Weights of a small image flow-matching model.
Model: 48-pixel images, arch unet, norm groupnorm, activation silu, widths [64, 128, 128, 128].
Rows from block 4 of a small image flow-matching model, named by matrix and row number. Rows with one number belong to one channel. Each number is 50 + 12 x the weight over its row's rms, rounded and kept within 0 to 99. All counts start at 0.
After each channel's rows are labels from the 100 images, of 14848 (inputs lightly noised), where the channel reaches its highest value: "top examples" is what is common among them. Only what is clearly more common there than usual is listed. The data: capsule endoscopy frames (Kvasir-Capsule). In brackets: how many of the 100, against the usual share in percent.
# convs0: first 3x3 conv (model.enc.2.0.convs.0.weight, 128x128x3x3, each kernel summed), inputs 0-63
# convs1: second 3x3 conv (model.enc.2.0.convs.1.weight, 128x128x3x3, transposed, each kernel summed), outputs 0-63

convs0.18:37 48 61 34 52 51 32 40 62 28 34 42 48 49 27 56 35 64 40 45 53 42 35 38 39 50 51 40 36 57 73 45 28 72 54 33 46 53 57 73 55 51 49 38 28 48 65 53 49 85 60 58 58 60 40 60 36 66 63 60 51 56 40 46
convs1.18:57 43 46 46 35 55 55 57 24 57 50 43 44 46 58 60 59 46 44 40 29 41 50 66 46 62 38 26 37 45 38 29 36 54 65 61 50 55 31 37 52 71 54 67 64 59 52 53 53 54 61 55 52 61 76 48 71 39 54 37 69 60 54 51
top examples: finding: ileocecal valve (51 vs 8.8)

convs0.116:36 35 40 60 58 39 47 69 51 62 49 39 79 32 33 53 46 56 63 68 54 58 52 62 32 56 52 25 47 53 65 34 35 54 30 62 62 58 62 62 35 35 37 48 56 50 42 52 41 21 60 72 50 46 52 31 45 58 59 23 54 40 55 67
convs1.116:54 52 41 54 45 54 63 48 44 40 76 92 54 61 42 44 56 54 68 43 56 62 48 47 75 46 47 42 65 50 30 54 42 36 61 43 30 27 48 36 34 66 60 36 27 22 54 40 55 76 43 42 50 67 47 60 35 40 34 46 59 34 54 53
top examples: finding: reduced mucosal view (37 vs 6.2)

convs0.5:54 60 35 62 45 49 34 37 64 73 67 50 44 49 52 53 59 47 31 41 53 56 45 45 36 48 38 57 36 63 53 26 25 53 69 55 55 43 51 58 61 40 51 55 53 55 37 39 45 26 32 42 54 38 56 48 69 31 62 39 51 52 67 49
convs1.5:57 55 59 60 58 64 58 59 59 29 32 46 44 54 51 77 63 47 61 50 44 80 46 58 69 69 38 59 46 64 39 50 36 49 71 54 44 56 31 59 69 52 58 68 45 40 52 50 47 51 48 57 63 64 57 48 38 59 34 68 69 57 58 34
top examples: finding: reduced mucosal view (40 vs 6.2)

convs0.93:42 54 73 47 47 48 56 45 44 35 72 27 65 60 72 53 55 77 73 36 41 28 58 64 54 42 67 50 51 47 41 47 61 62 48 68 61 50 48 39 31 41 42 39 49 35 66 44 55 41 62 38 56 65 47 56 46 63 55 36 48 69 38 60
convs1.93:65 46 23 28 58 44 54 39 37 54 45 68 48 51 36 52 59 39 36 54 64 51 35 38 45 38 47 44 48 52 57 55 45 27 42 38 48 65 68 44 39 31 52 50 36 45 40 43 50 50 40 65 60 49 57 27 76 57 66 54 62 63 56 59
top examples: finding: ileocecal valve (38 vs 8.8)

convs0.126:56 54 42 51 46 62 57 51 48 49 78 25 50 53 63 61 83 24 37 40 37 26 54 50 48 58 53 51 57 45 44 41 55 45 61 69 39 31 39 36 71 37 46 35 50 19 43 55 54 70 51 56 52 52 51 44 65 47 62 71 45 58 35 68
convs1.126:55 44 53 31 37 42 40 41 57 70 34 58 61 28 45 65 27 47 46 37 44 67 31 40 60 39 48 61 54 49 44 35 49 59 39 46 54 60 53 57 56 48 47 56 59 61 64 56 40 32 49 55 52 33 56 76 53 37 31 61 57 69 28 61
top examples: finding: ileocecal valve (35 vs 8.8)

convs0.20:49 56 57 52 71 62 50 43 28 37 56 62 61 75 29 70 60 42 24 60 55 64 46 47 32 38 62 43 48 51 47 63 39 64 61 43 45 60 43 58 44 62 49 44 41 72 61 47 48 63 26 63 47 55 51 63 44 62 74 50 50 42 56 58
convs1.20:66 62 38 46 33 52 62 70 62 52 34 56 46 34 56 44 36 55 52 62 44 36 71 55 64 55 30 52 33 51 66 53 55 62 35 56 46 48 42 41 61 46 59 60 60 40 44 59 44 59 56 67 41 40 57 59 45 45 39 44 73 43 53 45
top examples: finding: pylorus (27 vs 3.4)

convs0.31:55 50 45 54 60 33 58 27 53 46 57 73 39 53 70 76 47 37 52 45 71 30 39 55 42 38 29 53 32 48 65 36 44 42 40 42 24 51 49 59 65 53 65 37 59 41 54 72 52 51 57 61 65 65 46 40 56 60 44 38 56 51 36 51
convs1.31:67 38 54 44 47 55 53 47 54 47 55 72 59 59 48 45 67 56 41 44 29 46 57 31 48 34 57 59 63 63 39 45 44 54 40 56 76 69 65 67 50 57 48 60 49 55 43 69 50 45 45 50 52 28 38 38 45 61 13 45 34 62 62 46
top examples: finding: reduced mucosal view (34 vs 6.2)

convs0.73:59 46 45 58 83 66 44 33 09 46 54 48 45 49 56 45 46 54 40 40 45 65 48 63 63 52 56 46 44 48 55 57 55 52 53 66 57 37 34 58 48 76 28 50 67 71 50 36 49 51 49 68 67 44 66 51 62 41 47 36 44 59 62 31
convs1.73:38 45 47 33 58 48 40 58 40 58 37 29 67 49 47 50 58 44 42 51 50 60 52 36 20 55 55 36 53 55 51 22 48 66 32 57 60 47 72 49 53 65 46 59 37 43 37 45 65 44 35 36 42 36 44 45 65 60 59 56 64 35 63 45
top examples: finding: ileocecal valve (25 vs 8.8)

convs0.69:60 57 43 45 64 61 57 69 39 51 31 35 84 52 51 74 39 55 38 52 48 59 63 28 45 47 52 39 46 60 59 49 60 53 74 51 37 31 41 72 49 49 37 69 68 44 55 56 45 35 65 47 53 59 60 54 59 49 43 50 51 49 52 45
convs1.69:43 56 25 39 63 60 40 38 23 35 71 53 67 43 61 67 68 59 55 59 42 33 26 52 46 41 45 43 59 43 26 46 65 52 19 60 60 41 57 50 57 57 44 53 45 50 42 50 59 63 49 49 31 54 52 49 45 56 52 09 61 49 48 51
top examples: finding: pylorus (33 vs 3.4)

convs0.50:50 44 58 46 39 59 50 51 51 56 65 48 64 47 63 51 41 45 47 57 55 40 50 78 38 46 51 61 36 76 51 53 60 37 42 53 47 41 37 50 43 42 27 41 62 47 48 59 31 61 41 51 43 37 36 36 33 55 54 59 50 67 51 55
convs1.50:49 53 37 30 78 53 30 47 82 63 52 48 62 63 43 49 44 38 46 56 50 60 43 38 43 50 36 48 46 44 76 39 54 51 41 58 57 18 51 48 49 44 74 49 26 47 66 39 57 41 52 47 57 61 43 58 62 37 73 49 36 31 46 63
top examples: finding: reduced mucosal view (30 vs 6.2)

convs0.25:49 44 80 54 42 43 60 57 43 34 51 42 25 55 36 64 43 46 55 49 50 87 59 37 52 63 59 54 59 34 62 38 51 46 50 55 50 30 44 34 47 45 92 59 59 50 32 44 50 51 37 56 48 41 49 67 31 46 50 67 46 57 48 54
convs1.25:42 50 12 46 40 56 43 42 48 41 55 54 55 35 35 60 41 41 34 38 44 48 45 44 55 45 61 45 53 63 69 48 33 43 72 51 58 64 58 52 33 48 25 56 59 53 94 53 45 52 59 75 56 51 53 34 67 60 57 39 53 45 54 45
top examples: finding: ileocecal valve (33 vs 8.8)

convs0.14:32 50 40 32 66 38 62 28 68 41 40 62 53 40 44 61 58 71 43 40 65 57 49 42 52 31 50 51 57 57 48 46 50 51 71 35 28 37 47 54 75 87 39 63 52 39 52 58 50 41 60 49 58 65 56 53 71 58 48 48 35 34 24 36
convs1.14:76 46 51 48 54 32 55 55 72 50 45 39 51 64 65 51 34 65 49 46 47 39 69 56 63 48 33 37 42 60 50 53 28 48 31 49 57 50 39 76 41 27 51 47 65 72 53 45 41 59 58 55 49 57 48 45 30 44 63 70 45 39 42 44
top examples: finding: reduced mucosal view (25 vs 6.2)

convs0.109:54 57 59 34 53 44 46 30 41 63 46 38 43 47 58 64 71 34 34 42 53 49 41 33 42 46 71 27 52 59 53 24 40 51 41 57 31 42 46 66 28 65 43 62 51 08 37 38 47 26 43 52 53 60 57 53 41 46 41 44 36 45 40 41
convs1.109:67 43 37 53 58 52 41 71 44 48 53 49 59 52 38 27 25 59 49 59 57 61 37 49 69 45 32 77 63 34 48 68 47 47 42 55 51 39 61 65 49 54 21 46 35 54 63 43 35 44 59 64 63 19 49 55 50 40 40 47 41 54 32 70
top examples: finding: reduced mucosal view (45 vs 6.2)

convs0.74:51 40 59 35 65 67 33 21 30 42 43 63 70 47 42 49 31 52 54 53 38 38 59 51 35 64 61 67 59 47 52 53 39 68 55 36 70 60 42 51 61 54 50 55 46 31 37 42 49 25 48 26 36 38 36 49 63 67 59 42 44 48 45 74
convs1.74:44 59 50 41 41 40 54 74 37 69 48 55 50 65 52 23 62 47 54 38 55 66 57 36 61 43 49 59 54 54 43 35 70 44 31 55 20 44 45 60 75 55 51 39 54 58 43 46 25 60 35 54 57 63 68 44 58 38 51 62 49 64 51 58
top examples: finding: reduced mucosal view (26 vs 6.2)

convs0.105:44 37 70 54 28 43 55 31 48 35 58 59 79 51 37 48 52 60 40 37 62 66 59 62 56 39 60 60 40 66 61 63 60 43 38 36 56 55 61 39 38 40 69 42 62 51 57 48 44 18 66 53 44 54 34 63 52 63 69 36 55 38 58 61
convs1.105:55 20 29 52 46 54 52 56 64 43 23 19 41 56 52 50 58 35 49 61 55 43 54 41 41 46 50 56 57 50 66 39 50 50 61 54 48 35 50 59 61 52 29 65 55 52 48 41 65 73 47 24 51 51 53 49 52 34 72 56 67 51 41 35
top examples: finding: pylorus (40 vs 3.4)

convs0.120:44 57 25 57 47 46 42 57 34 42 35 53 51 47 50 52 51 60 41 47 19 68 58 57 59 61 47 85 59 29 44 41 41 43 53 54 47 35 42 48 58 51 56 51 44 42 57 28 44 25 69 72 51 66 48 62 42 38 49 48 44 41 58 51
convs1.120:20 53 59 38 45 36 37 51 52 54 27 62 35 39 40 53 37 57 45 33 59 47 53 44 61 64 56 70 61 49 43 46 36 30 66 56 54 34 60 47 64 31 43 47 44 47 61 38 40 59 52 49 42 33 33 33 43 38 68 35 53 57 43 61
top examples: finding: reduced mucosal view (27 vs 6.2)

convs0.9:44 55 46 58 61 44 62 81 61 35 52 52 87 60 54 34 50 50 47 58 49 21 48 63 36 65 32 41 36 38 39 52 54 42 53 46 60 38 83 32 51 45 42 52 58 60 42 38 58 27 50 48 56 56 53 38 47 48 31 40 54 36 61 51
convs1.9:42 57 69 32 78 50 44 29 38 42 36 48 51 41 58 46 40 61 31 68 84 26 53 55 56 44 57 44 54 42 54 57 81 56 45 59 49 71 65 32 38 49 44 43 45 45 42 42 52 35 16 67 34 48 56 36 61 63 67 45 52 67 31 49
top examples: finding: reduced mucosal view (29 vs 6.2)

convs0.113:62 47 46 58 31 47 54 49 71 36 42 45 53 50 35 57 74 54 36 36 55 63 55 53 55 54 44 46 64 54 49 52 48 51 73 41 47 58 25 54 57 63 39 72 48 42 55 45 40 55 37 48 53 43 47 42 47 34 39 64 55 45 56 74
convs1.113:73 65 48 52 52 57 32 50 53 53 61 53 43 52 61 65 22 49 47 43 57 44 69 40 32 46 54 85 41 50 49 38 66 61 37 47 45 59 40 51 36 51 41 37 57 55 40 43 37 41 64 62 41 39 49 29 52 36 48 47 33 44 33 37
top examples: finding: ileocecal valve (64 vs 8.8)

convs0.23:54 50 65 46 41 63 54 45 56 36 33 49 39 65 32 62 38 53 45 44 76 51 51 68 53 46 54 26 55 38 59 49 48 59 68 50 50 54 43 29 43 56 44 53 31 48 75 48 41 51 53 36 49 59 43 47 47 67 84 72 72 52 41 43
convs1.23:59 45 13 75 70 44 65 49 44 47 60 51 66 39 58 54 71 28 31 54 26 46 57 49 58 47 44 29 65 50 54 50 54 47 60 63 62 38 64 72 54 58 63 57 67 60 58 35 70 47 34 66 55 56 68 52 51 32 62 50 74 38 44 41
top examples: finding: ileocecal valve (49 vs 8.8)

convs0.16:61 54 41 55 46 51 46 62 46 36 31 51 59 37 45 28 57 59 43 45 34 41 57 58 37 58 40 45 54 24 50 39 48 50 42 31 62 47 54 58 51 72 65 51 62 60 36 73 56 55 70 50 51 51 60 75 36 46 49 32 33 44 37 52
convs1.16:33 55 55 41 60 56 60 41 50 37 48 33 53 60 41 50 29 48 62 55 51 39 25 46 56 61 32 48 41 58 42 80 40 67 42 65 56 42 61 54 66 43 50 48 32 58 49 59 58 45 54 52 49 61 40 41 57 64 72 55 74 38 44 26
top examples: finding: ileocecal valve (27 vs 8.8)

convs0.87:50 60 61 34 55 35 39 64 45 31 34 64 73 39 40 45 40 34 58 49 43 44 41 65 50 39 40 53 70 38 51 38 36 47 71 75 43 54 59 67 64 57 36 56 64 34 75 48 37 33 77 39 49 58 56 40 56 39 47 55 53 46 52 68
convs1.87:68 56 29 51 45 47 45 26 32 54 42 48 51 57 73 50 58 25 48 38 54 50 51 37 74 62 44 46 30 49 43 43 35 46 37 53 47 48 54 60 56 51 61 54 45 61 59 49 41 77 39 45 50 69 66 68 53 34 74 49 43 42 36 53
top examples: finding: ileocecal valve (37 vs 8.8)

convs0.49:34 54 46 49 60 49 39 65 60 51 51 41 76 27 55 48 27 54 45 43 69 60 37 62 63 48 43 48 68 30 61 50 59 55 58 67 37 39 34 43 45 52 63 39 57 61 41 57 60 48 63 47 45 40 40 57 50 55 75 55 46 43 41 39
convs1.49:43 48 43 53 43 36 45 50 26 55 45 86 45 59 61 54 54 44 60 37 46 11 44 64 61 48 47 46 37 51 62 54 36 50 33 55 54 34 37 50 55 77 34 39 80 27 50 50 60 50 42 65 46 69 51 74 31 27 46 53 42 59 55 38
top examples: finding: ileocecal valve (71 vs 8.8)

convs0.61:57 55 47 57 66 49 62 68 48 44 44 53 88 35 37 49 62 63 31 71 59 59 52 62 36 36 43 66 36 80 62 47 63 50 41 74 63 49 41 68 50 41 68 52 57 66 36 66 60 43 79 53 42 54 59 59 44 66 56 29 49 30 47 68
convs1.61:67 36 50 28 65 64 50 58 74 49 33 61 64 42 43 55 53 48 45 74 57 53 79 45 42 59 61 48 48 29 42 29 71 45 57 72 52 52 45 32 42 62 55 42 56 46 31 55 42 70 44 46 49 44 56 42 53 47 49 42 68 40 46 47
top examples: finding: pylorus (38 vs 3.4)

convs0.89:56 54 52 39 55 43 37 46 47 39 51 86 54 53 52 43 57 72 38 65 46 51 33 49 51 53 40 45 71 44 65 35 53 56 57 73 39 56 58 68 58 63 49 50 56 49 72 69 47 50 69 47 58 51 45 46 55 50 61 54 41 58 59 58
convs1.89:29 39 71 73 41 31 65 73 36 63 42 55 67 45 63 46 43 77 55 37 43 35 74 43 55 54 47 26 41 41 50 58 65 59 39 45 60 58 55 49 30 54 39 45 52 29 41 45 42 51 46 65 42 52 59 51 39 56 53 43 48 57 48 49
top examples: finding: pylorus (36 vs 3.4)

convs0.26:49 42 31 54 81 48 21 42 57 54 44 60 63 61 48 31 63 51 38 54 53 55 52 45 49 37 51 57 60 37 37 36 71 39 54 58 67 44 55 29 54 55 35 55 39 54 66 37 49 70 41 52 55 55 73 43 55 56 71 47 50 47 25 38
convs1.26:46 59 44 65 68 51 62 32 56 37 69 39 50 37 36 57 42 59 62 28 61 51 61 27 33 50 56 59 50 45 87 44 63 69 39 41 62 45 42 60 70 44 69 60 55 39 69 69 45 50 51 39 44 42 42 49 40 51 42 32 56 53 41 50
top examples: finding: pylorus (44 vs 3.4)

convs0.96:51 80 55 55 59 68 55 16 41 63 51 66 37 47 39 33 46 63 37 31 53 42 47 49 48 37 50 64 45 43 82 48 53 57 45 44 54 67 60 55 48 68 59 59 61 37 49 57 43 76 45 63 50 49 51 44 48 48 35 63 30 56 48 62
convs1.96:59 26 36 45 66 41 38 62 55 46 54 24 67 43 41 60 48 38 59 57 46 40 48 30 59 33 50 44 59 58 39 47 58 57 54 62 73 52 58 53 34 45 45 56 35 48 44 17 53 35 46 32 61 50 47 40 72 58 60 50 58 43 63 59
top examples: finding: reduced mucosal view (37 vs 6.2)

convs0.39:35 43 62 47 38 48 41 44 45 57 44 48 52 47 55 36 31 59 59 50 44 68 39 78 39 45 30 50 56 74 44 49 59 52 60 48 65 50 32 40 65 43 58 44 55 50 60 68 62 79 50 43 40 37 49 68 43 65 48 35 68 47 70 58
convs1.39:48 63 34 45 49 43 44 79 55 64 50 46 33 46 62 52 65 32 45 50 63 30 62 56 45 39 63 58 29 43 63 40 36 51 43 63 58 54 26 29 20 38 72 28 50 48 54 32 57 59 55 65 52 52 59 44 51 40 37 55 47 41 50 44
top examples: finding: ileocecal valve (58 vs 8.8)