config.toml
model = "image flow-matching model"
dataset = "capsule endoscopy frames (Kvasir-Capsule)"
horizontal_flip = false
cond_dim = 128
batch_size = 256
lr_schedule = "cosine_restarts"
Rows from block 6, named by matrix and row number. Each number is 200 + 20 x the weight over the matrix's rms, rounded and kept within 0 to 999. All counts start at 0.
# emb: conditioning projection (model.mid.0.emb.weight, 256x128), inputs 0-127
emb.193,198,203,207,208,197,194,197,196,198,215,197,195,189,199,197,200,202,201,201,189,197,199,201,198,194,194,207,195,204,197,207,199,198,201,199,198,199,201,202,204,209,202,196,203,202,201,205,200,204,191,196,200,211,196,192,201,202,203,201,204,199,195,199,198,197,198,209,203,199,202,196,203,197,206,195,207,202,192,199,203,181,212,201,190,195,203,198,193,202,203,205,204,203,200,194,208,206,190,199,196,201,195,195,205,203,193,201,206,201,207,199,200,208,196,208,203,207,198,203,208,189,199,195,203,197,202,194,205
emb.194,198,197,196,202,200,203,201,201,202,204,200,204,202,201,199,200,204,200,205,200,206,199,202,195,198,198,200,194,199,196,203,203,201,200,196,196,193,199,195,204,203,202,198,202,198,197,201,199,202,202,194,200,201,206,210,197,192,201,198,199,206,200,194,205,198,205,200,201,198,201,198,201,201,203,204,202,200,199,195,203,194,199,200,198,192,199,198,199,198,204,207,189,203,196,202,194,197,196,197,199,203,197,197,196,198,202,198,196,198,200,197,200,198,194,202,202,201,204,199,202,196,201,197,203,194,200,199,204
emb.195,198,198,200,201,197,200,198,200,199,201,200,200,201,202,199,202,203,200,199,202,201,197,201,199,201,202,201,199,201,201,200,200,201,201,199,200,200,199,199,197,200,198,198,202,201,199,203,203,201,195,199,203,198,202,201,198,197,202,200,199,197,200,200,198,200,201,201,202,204,199,202,200,202,201,201,197,200,198,198,197,198,199,199,200,202,201,201,198,201,203,200,199,199,199,202,197,201,197,199,200,201,201,199,199,200,201,199,202,198,200,200,201,199,201,199,202,196,201,202,198,198,198,198,197,200,200,195,201
emb.196,202,202,197,202,198,203,202,201,200,202,201,199,197,198,200,200,200,205,204,199,201,199,199,200,198,202,201,201,199,200,202,198,203,203,202,203,200,198,200,201,197,197,200,199,197,198,199,207,196,202,200,198,200,201,201,198,199,201,198,200,200,197,202,200,205,199,200,199,203,198,199,199,201,199,199,202,198,199,196,201,199,205,201,202,201,200,201,203,199,203,202,202,196,200,197,197,201,202,200,202,201,201,202,201,201,197,200,197,200,201,200,203,202,197,198,202,202,198,200,201,199,199,203,204,196,199,204,200
emb.197,166,205,218,232,222,156,211,213,183,235,233,227,220,194,219,219,215,254,210,195,224,171,193,220,222,199,191,188,192,194,181,225,179,185,218,209,206,284,213,190,211,199,194,174,195,181,182,220,177,164,198,177,172,173,198,209,224,186,179,202,172,215,167,185,246,179,209,173,203,194,191,187,191,173,223,195,193,179,221,198,204,201,224,202,173,208,217,217,197,205,159,218,161,178,209,211,187,197,225,213,194,206,193,205,191,176,216,215,192,179,205,203,182,181,211,221,205,185,190,163,181,196,183,198,209,185,219,197
emb.198,202,201,198,200,197,201,201,196,199,200,200,197,199,203,202,199,200,200,199,202,198,201,199,201,198,199,201,201,201,202,198,201,204,200,201,197,201,202,201,201,199,201,201,198,201,200,200,200,202,203,199,200,201,202,204,198,201,200,199,202,198,198,200,200,199,200,200,198,201,201,198,201,198,196,200,199,200,201,201,203,203,200,199,202,201,200,199,200,200,199,203,200,200,199,200,198,201,201,202,201,200,200,200,199,198,197,202,199,201,197,200,199,202,199,202,202,201,199,198,198,198,199,198,200,199,201,199,200
emb.199,198,198,201,200,198,203,200,200,202,199,200,201,200,199,201,203,199,197,197,199,202,201,201,198,201,202,202,201,202,198,200,197,200,202,201,198,201,201,198,198,202,200,200,199,197,199,201,200,199,196,198,203,197,203,199,199,203,199,200,197,201,201,199,202,198,202,198,200,201,201,201,198,200,202,199,198,199,199,199,199,201,200,202,200,198,200,201,202,200,199,202,200,198,200,199,198,203,200,199,198,200,201,200,201,199,202,200,197,200,199,201,201,199,198,200,201,200,200,199,198,201,201,199,199,202,199,198,202
emb.200,198,199,201,200,198,203,198,197,198,203,196,201,200,204,200,200,202,197,197,203,198,197,202,197,198,197,203,201,200,197,198,199,198,198,202,195,199,201,206,198,199,200,202,198,197,202,200,202,201,201,199,202,205,202,199,196,200,203,197,198,202,203,198,196,201,199,200,202,200,202,199,199,200,203,200,201,201,201,200,199,199,199,201,203,203,199,203,196,200,201,200,200,202,197,198,199,200,198,200,198,201,199,198,201,200,201,200,201,200,201,200,202,198,201,200,201,200,198,200,203,197,200,196,202,198,201,197,200
emb.201,177,202,208,179,188,190,195,212,198,200,219,214,206,200,181,186,202,180,190,197,201,211,201,208,180,187,208,203,209,195,196,198,188,194,195,196,196,231,212,213,198,186,187,182,179,221,226,204,213,200,192,200,202,201,206,170,217,203,224,203,184,222,196,206,202,211,186,186,213,206,204,213,191,204,206,190,195,217,209,203,207,215,185,198,186,202,189,211,211,223,210,210,193,198,177,201,221,201,190,190,198,204,194,207,196,226,192,176,200,189,189,199,213,183,178,186,187,195,210,190,195,204,204,202,214,200,217,188
emb.202,215,193,200,182,197,197,191,191,196,199,187,191,194,200,197,201,197,203,221,199,209,217,198,205,193,194,205,199,195,195,201,201,206,200,193,210,191,211,203,205,198,206,194,205,197,198,203,192,201,204,208,185,186,194,207,197,212,204,204,198,200,199,203,201,197,194,197,190,215,199,199,203,203,188,202,206,201,199,205,203,191,191,191,194,200,197,185,192,196,190,198,194,211,208,198,191,192,191,202,197,199,197,190,201,206,188,192,194,194,206,198,196,201,201,204,214,195,212,198,194,199,200,199,192,196,201,203,191
emb.203,211,207,207,193,202,179,194,206,197,214,194,192,185,206,205,206,203,196,201,190,204,216,203,194,201,208,206,211,197,186,205,196,193,218,200,214,203,199,207,204,203,212,196,201,202,212,198,203,199,205,206,192,190,193,203,198,201,195,201,194,207,190,213,195,199,197,205,200,214,203,191,200,203,207,203,200,206,197,200,198,192,207,203,209,190,209,200,192,198,189,211,191,200,212,212,210,201,200,198,200,197,193,196,201,209,209,200,211,201,192,201,199,209,206,210,197,210,197,196,205,193,191,202,193,199,198,189,195
emb.204,221,200,154,212,215,197,183,189,212,225,199,181,209,214,176,191,213,200,200,154,216,217,203,159,188,208,187,253,214,188,180,221,230,182,191,201,199,239,194,202,189,198,214,188,188,224,152,202,234,206,226,205,183,203,169,165,192,186,205,230,177,226,199,213,226,204,199,212,190,189,195,191,190,156,200,162,209,178,188,210,232,207,189,209,195,208,195,215,219,234,158,202,170,205,184,185,216,216,178,194,202,221,178,184,182,198,179,189,224,185,177,214,196,202,180,218,215,195,212,222,184,203,214,213,171,206,199,166
emb.205,201,202,200,200,200,203,202,201,199,200,200,196,201,199,203,198,201,200,198,203,200,196,198,202,200,202,199,200,198,202,200,199,199,203,200,199,200,201,196,201,200,201,201,200,200,202,197,202,198,201,196,199,198,202,200,203,201,201,197,207,198,197,201,199,198,203,199,201,200,201,203,200,201,203,199,201,198,200,197,198,202,200,199,198,204,198,200,202,201,203,206,200,194,200,203,200,198,202,201,200,200,198,199,200,200,198,200,200,197,200,200,200,203,202,199,202,200,199,199,201,200,199,203,199,202,199,199,200
emb.206,218,204,211,180,194,197,212,197,224,191,187,207,198,208,189,218,197,215,200,184,200,211,202,186,202,174,211,216,208,187,223,215,207,189,185,184,198,222,219,208,186,210,194,203,190,221,235,212,209,195,184,181,161,198,221,207,200,213,211,182,176,201,193,201,216,190,195,197,191,191,202,202,211,231,204,194,209,205,202,217,219,224,176,201,228,204,188,186,182,197,171,206,187,182,184,193,216,203,189,211,198,179,187,198,209,201,177,195,204,203,183,210,209,213,213,179,204,179,207,162,206,191,201,176,219,190,186,203
emb.207,200,199,201,202,200,202,202,200,201,202,202,201,204,199,198,202,199,199,196,200,201,198,200,201,202,200,201,200,200,200,199,202,199,200,200,199,198,201,201,199,200,197,199,200,200,199,199,200,198,199,199,200,202,199,198,201,198,199,198,201,201,202,198,201,201,199,199,202,200,200,201,201,200,201,198,199,200,203,200,200,200,202,201,200,200,198,200,200,202,201,200,204,198,201,198,203,199,203,198,199,200,199,200,202,200,200,200,201,198,200,199,200,200,200,200,201,201,199,203,200,203,199,199,201,201,199,197,201
emb.208,202,198,195,202,201,203,201,199,200,200,201,202,199,199,199,199,199,201,200,197,197,200,202,198,201,203,202,202,202,199,201,197,199,201,201,198,199,199,200,199,200,198,198,199,201,198,204,198,204,203,199,200,205,201,202,200,200,201,201,190,207,197,203,201,198,197,199,199,205,199,198,198,199,203,203,204,202,201,202,197,200,204,201,200,197,200,202,199,199,203,197,199,199,198,201,199,200,197,202,202,202,203,200,201,203,200,199,209,201,199,200,203,199,202,197,194,201,200,201,200,195,201,199,204,198,202,201,200
emb.209,191,187,177,206,201,165,180,197,199,184,204,199,178,197,192,176,214,164,217,216,179,215,186,220,203,186,208,214,207,207,151,208,190,206,179,236,192,230,200,195,203,203,224,209,205,184,139,176,206,198,217,172,199,184,214,189,206,196,224,207,227,192,196,192,233,211,204,169,208,198,198,201,196,188,224,195,206,178,193,216,193,223,197,173,238,202,201,177,198,193,211,210,206,207,201,196,233,193,199,169,200,192,190,210,180,177,188,260,202,240,193,182,200,218,188,242,197,177,214,195,187,186,217,166,228,202,166,202
emb.210,221,191,254,225,207,180,184,172,202,224,220,200,201,163,190,184,217,207,223,207,191,205,217,195,207,213,205,185,233,177,209,212,185,197,192,200,186,208,218,231,154,168,182,218,155,199,216,181,190,187,205,172,184,207,192,182,204,193,191,199,202,225,179,195,179,182,193,205,205,197,199,198,171,195,193,222,194,225,177,192,195,223,207,174,198,206,178,184,188,189,219,192,209,216,187,193,200,214,184,211,173,185,195,201,205,197,190,194,208,208,186,198,207,181,198,259,183,184,205,194,204,210,193,190,162,208,203,211
emb.211,199,205,209,195,201,193,201,198,201,194,202,197,198,202,197,203,199,198,202,202,194,202,201,198,195,205,201,194,199,197,204,203,205,207,196,207,200,201,203,196,199,204,196,202,206,203,205,202,206,206,206,195,205,207,201,193,200,206,201,202,208,198,204,200,197,202,204,196,212,199,198,199,207,198,199,202,196,197,201,206,197,201,201,196,205,205,200,204,198,194,196,198,200,205,203,208,200,197,199,197,201,204,199,200,204,203,200,199,202,202,201,201,211,198,203,208,200,200,188,200,200,201,198,205,197,196,197,197
emb.212,202,203,202,204,204,202,202,198,201,197,199,198,208,199,200,197,197,200,203,198,203,200,199,206,202,201,203,202,199,201,203,194,203,212,198,198,200,206,197,203,196,200,200,207,206,205,205,202,199,207,199,200,199,204,203,203,204,201,207,201,203,208,203,204,193,203,197,203,208,198,198,199,202,198,196,200,200,198,200,200,202,202,200,202,204,196,200,199,198,195,205,201,198,204,202,202,197,204,199,197,204,197,205,198,201,207,197,198,205,204,199,201,203,201,210,199,201,197,195,201,202,202,192,197,195,201,203,198
emb.213,193,197,205,197,196,203,199,205,198,197,212,203,191,205,198,199,194,201,197,195,201,208,205,206,200,208,203,197,200,199,196,199,193,201,196,205,192,201,195,202,198,197,189,208,201,204,193,201,201,198,192,193,186,196,205,198,190,206,204,207,201,197,206,199,195,206,210,201,213,200,205,193,201,206,193,195,207,199,207,195,205,210,208,209,195,200,199,194,192,197,207,211,200,200,197,196,200,204,194,196,202,215,193,195,200,195,198,205,205,183,193,198,205,208,201,204,197,197,184,205,199,196,199,205,205,194,201,200
emb.214,202,206,192,200,200,207,204,197,206,195,200,202,197,203,196,199,193,211,200,198,198,194,201,202,194,205,197,195,200,191,201,199,205,207,199,196,198,199,203,200,202,195,193,199,194,191,202,202,202,204,195,202,205,212,213,202,195,191,195,200,198,212,198,206,204,200,198,207,210,201,204,200,206,205,200,197,205,201,203,202,200,212,200,204,197,203,200,197,198,209,201,205,194,199,196,202,201,202,200,193,202,207,200,201,201,197,199,203,201,195,200,205,202,201,198,202,203,194,197,206,200,199,199,204,201,198,192,197
emb.215,200,200,185,216,171,197,187,188,213,178,201,222,218,189,179,210,214,202,187,212,180,172,186,199,197,219,211,189,210,197,204,232,166,198,221,194,184,220,199,179,211,201,186,230,232,147,211,211,183,201,206,213,220,201,208,190,187,209,209,216,189,220,182,172,238,183,242,184,209,177,196,200,229,230,187,159,206,209,172,193,179,201,172,222,172,228,216,212,174,212,200,204,169,201,214,199,169,222,213,193,180,180,209,201,198,193,216,195,203,178,205,190,186,226,181,168,170,183,191,170,211,232,208,218,191,193,205,176
emb.216,206,200,200,198,201,204,200,201,199,197,197,201,201,199,198,201,200,199,201,201,197,200,201,202,201,205,200,200,199,199,199,199,203,198,199,199,199,201,198,203,200,199,198,208,200,198,203,202,199,198,198,204,202,204,200,198,198,204,200,199,201,202,196,203,200,200,196,205,199,199,200,199,200,202,201,200,198,198,196,205,197,205,198,204,203,199,204,200,200,200,203,199,196,200,197,201,201,198,200,199,201,199,200,201,198,202,202,202,202,201,201,201,201,196,197,198,199,197,201,202,200,203,198,198,199,201,197,200
emb.217,198,191,199,187,206,205,197,191,199,201,205,209,202,207,198,201,209,199,188,211,204,201,197,206,189,214,195,214,206,194,196,202,213,200,197,193,193,207,205,204,201,193,198,198,190,196,212,198,213,192,201,213,207,207,208,200,197,205,207,196,199,205,206,208,205,208,201,196,202,195,197,204,190,196,192,194,198,200,203,205,215,210,189,192,194,193,202,194,203,203,205,202,182,206,193,199,199,193,194,206,194,202,196,205,189,201,191,195,206,210,197,202,196,198,200,208,194,201,203,192,190,196,200,214,214,201,197,193
emb.218,206,191,200,202,200,201,196,200,194,201,204,202,199,198,197,200,201,196,205,205,201,200,200,196,199,206,200,200,200,203,198,199,204,195,195,195,201,202,204,199,205,200,201,204,191,204,200,197,197,206,204,201,196,196,192,202,202,205,201,202,202,199,202,207,197,197,194,199,202,200,194,202,195,206,198,201,200,203,202,203,204,196,196,200,204,201,196,200,200,201,203,201,204,200,196,199,201,198,194,202,201,203,196,199,198,195,197,200,201,201,196,199,198,204,195,208,201,198,199,192,197,202,197,197,202,202,196,200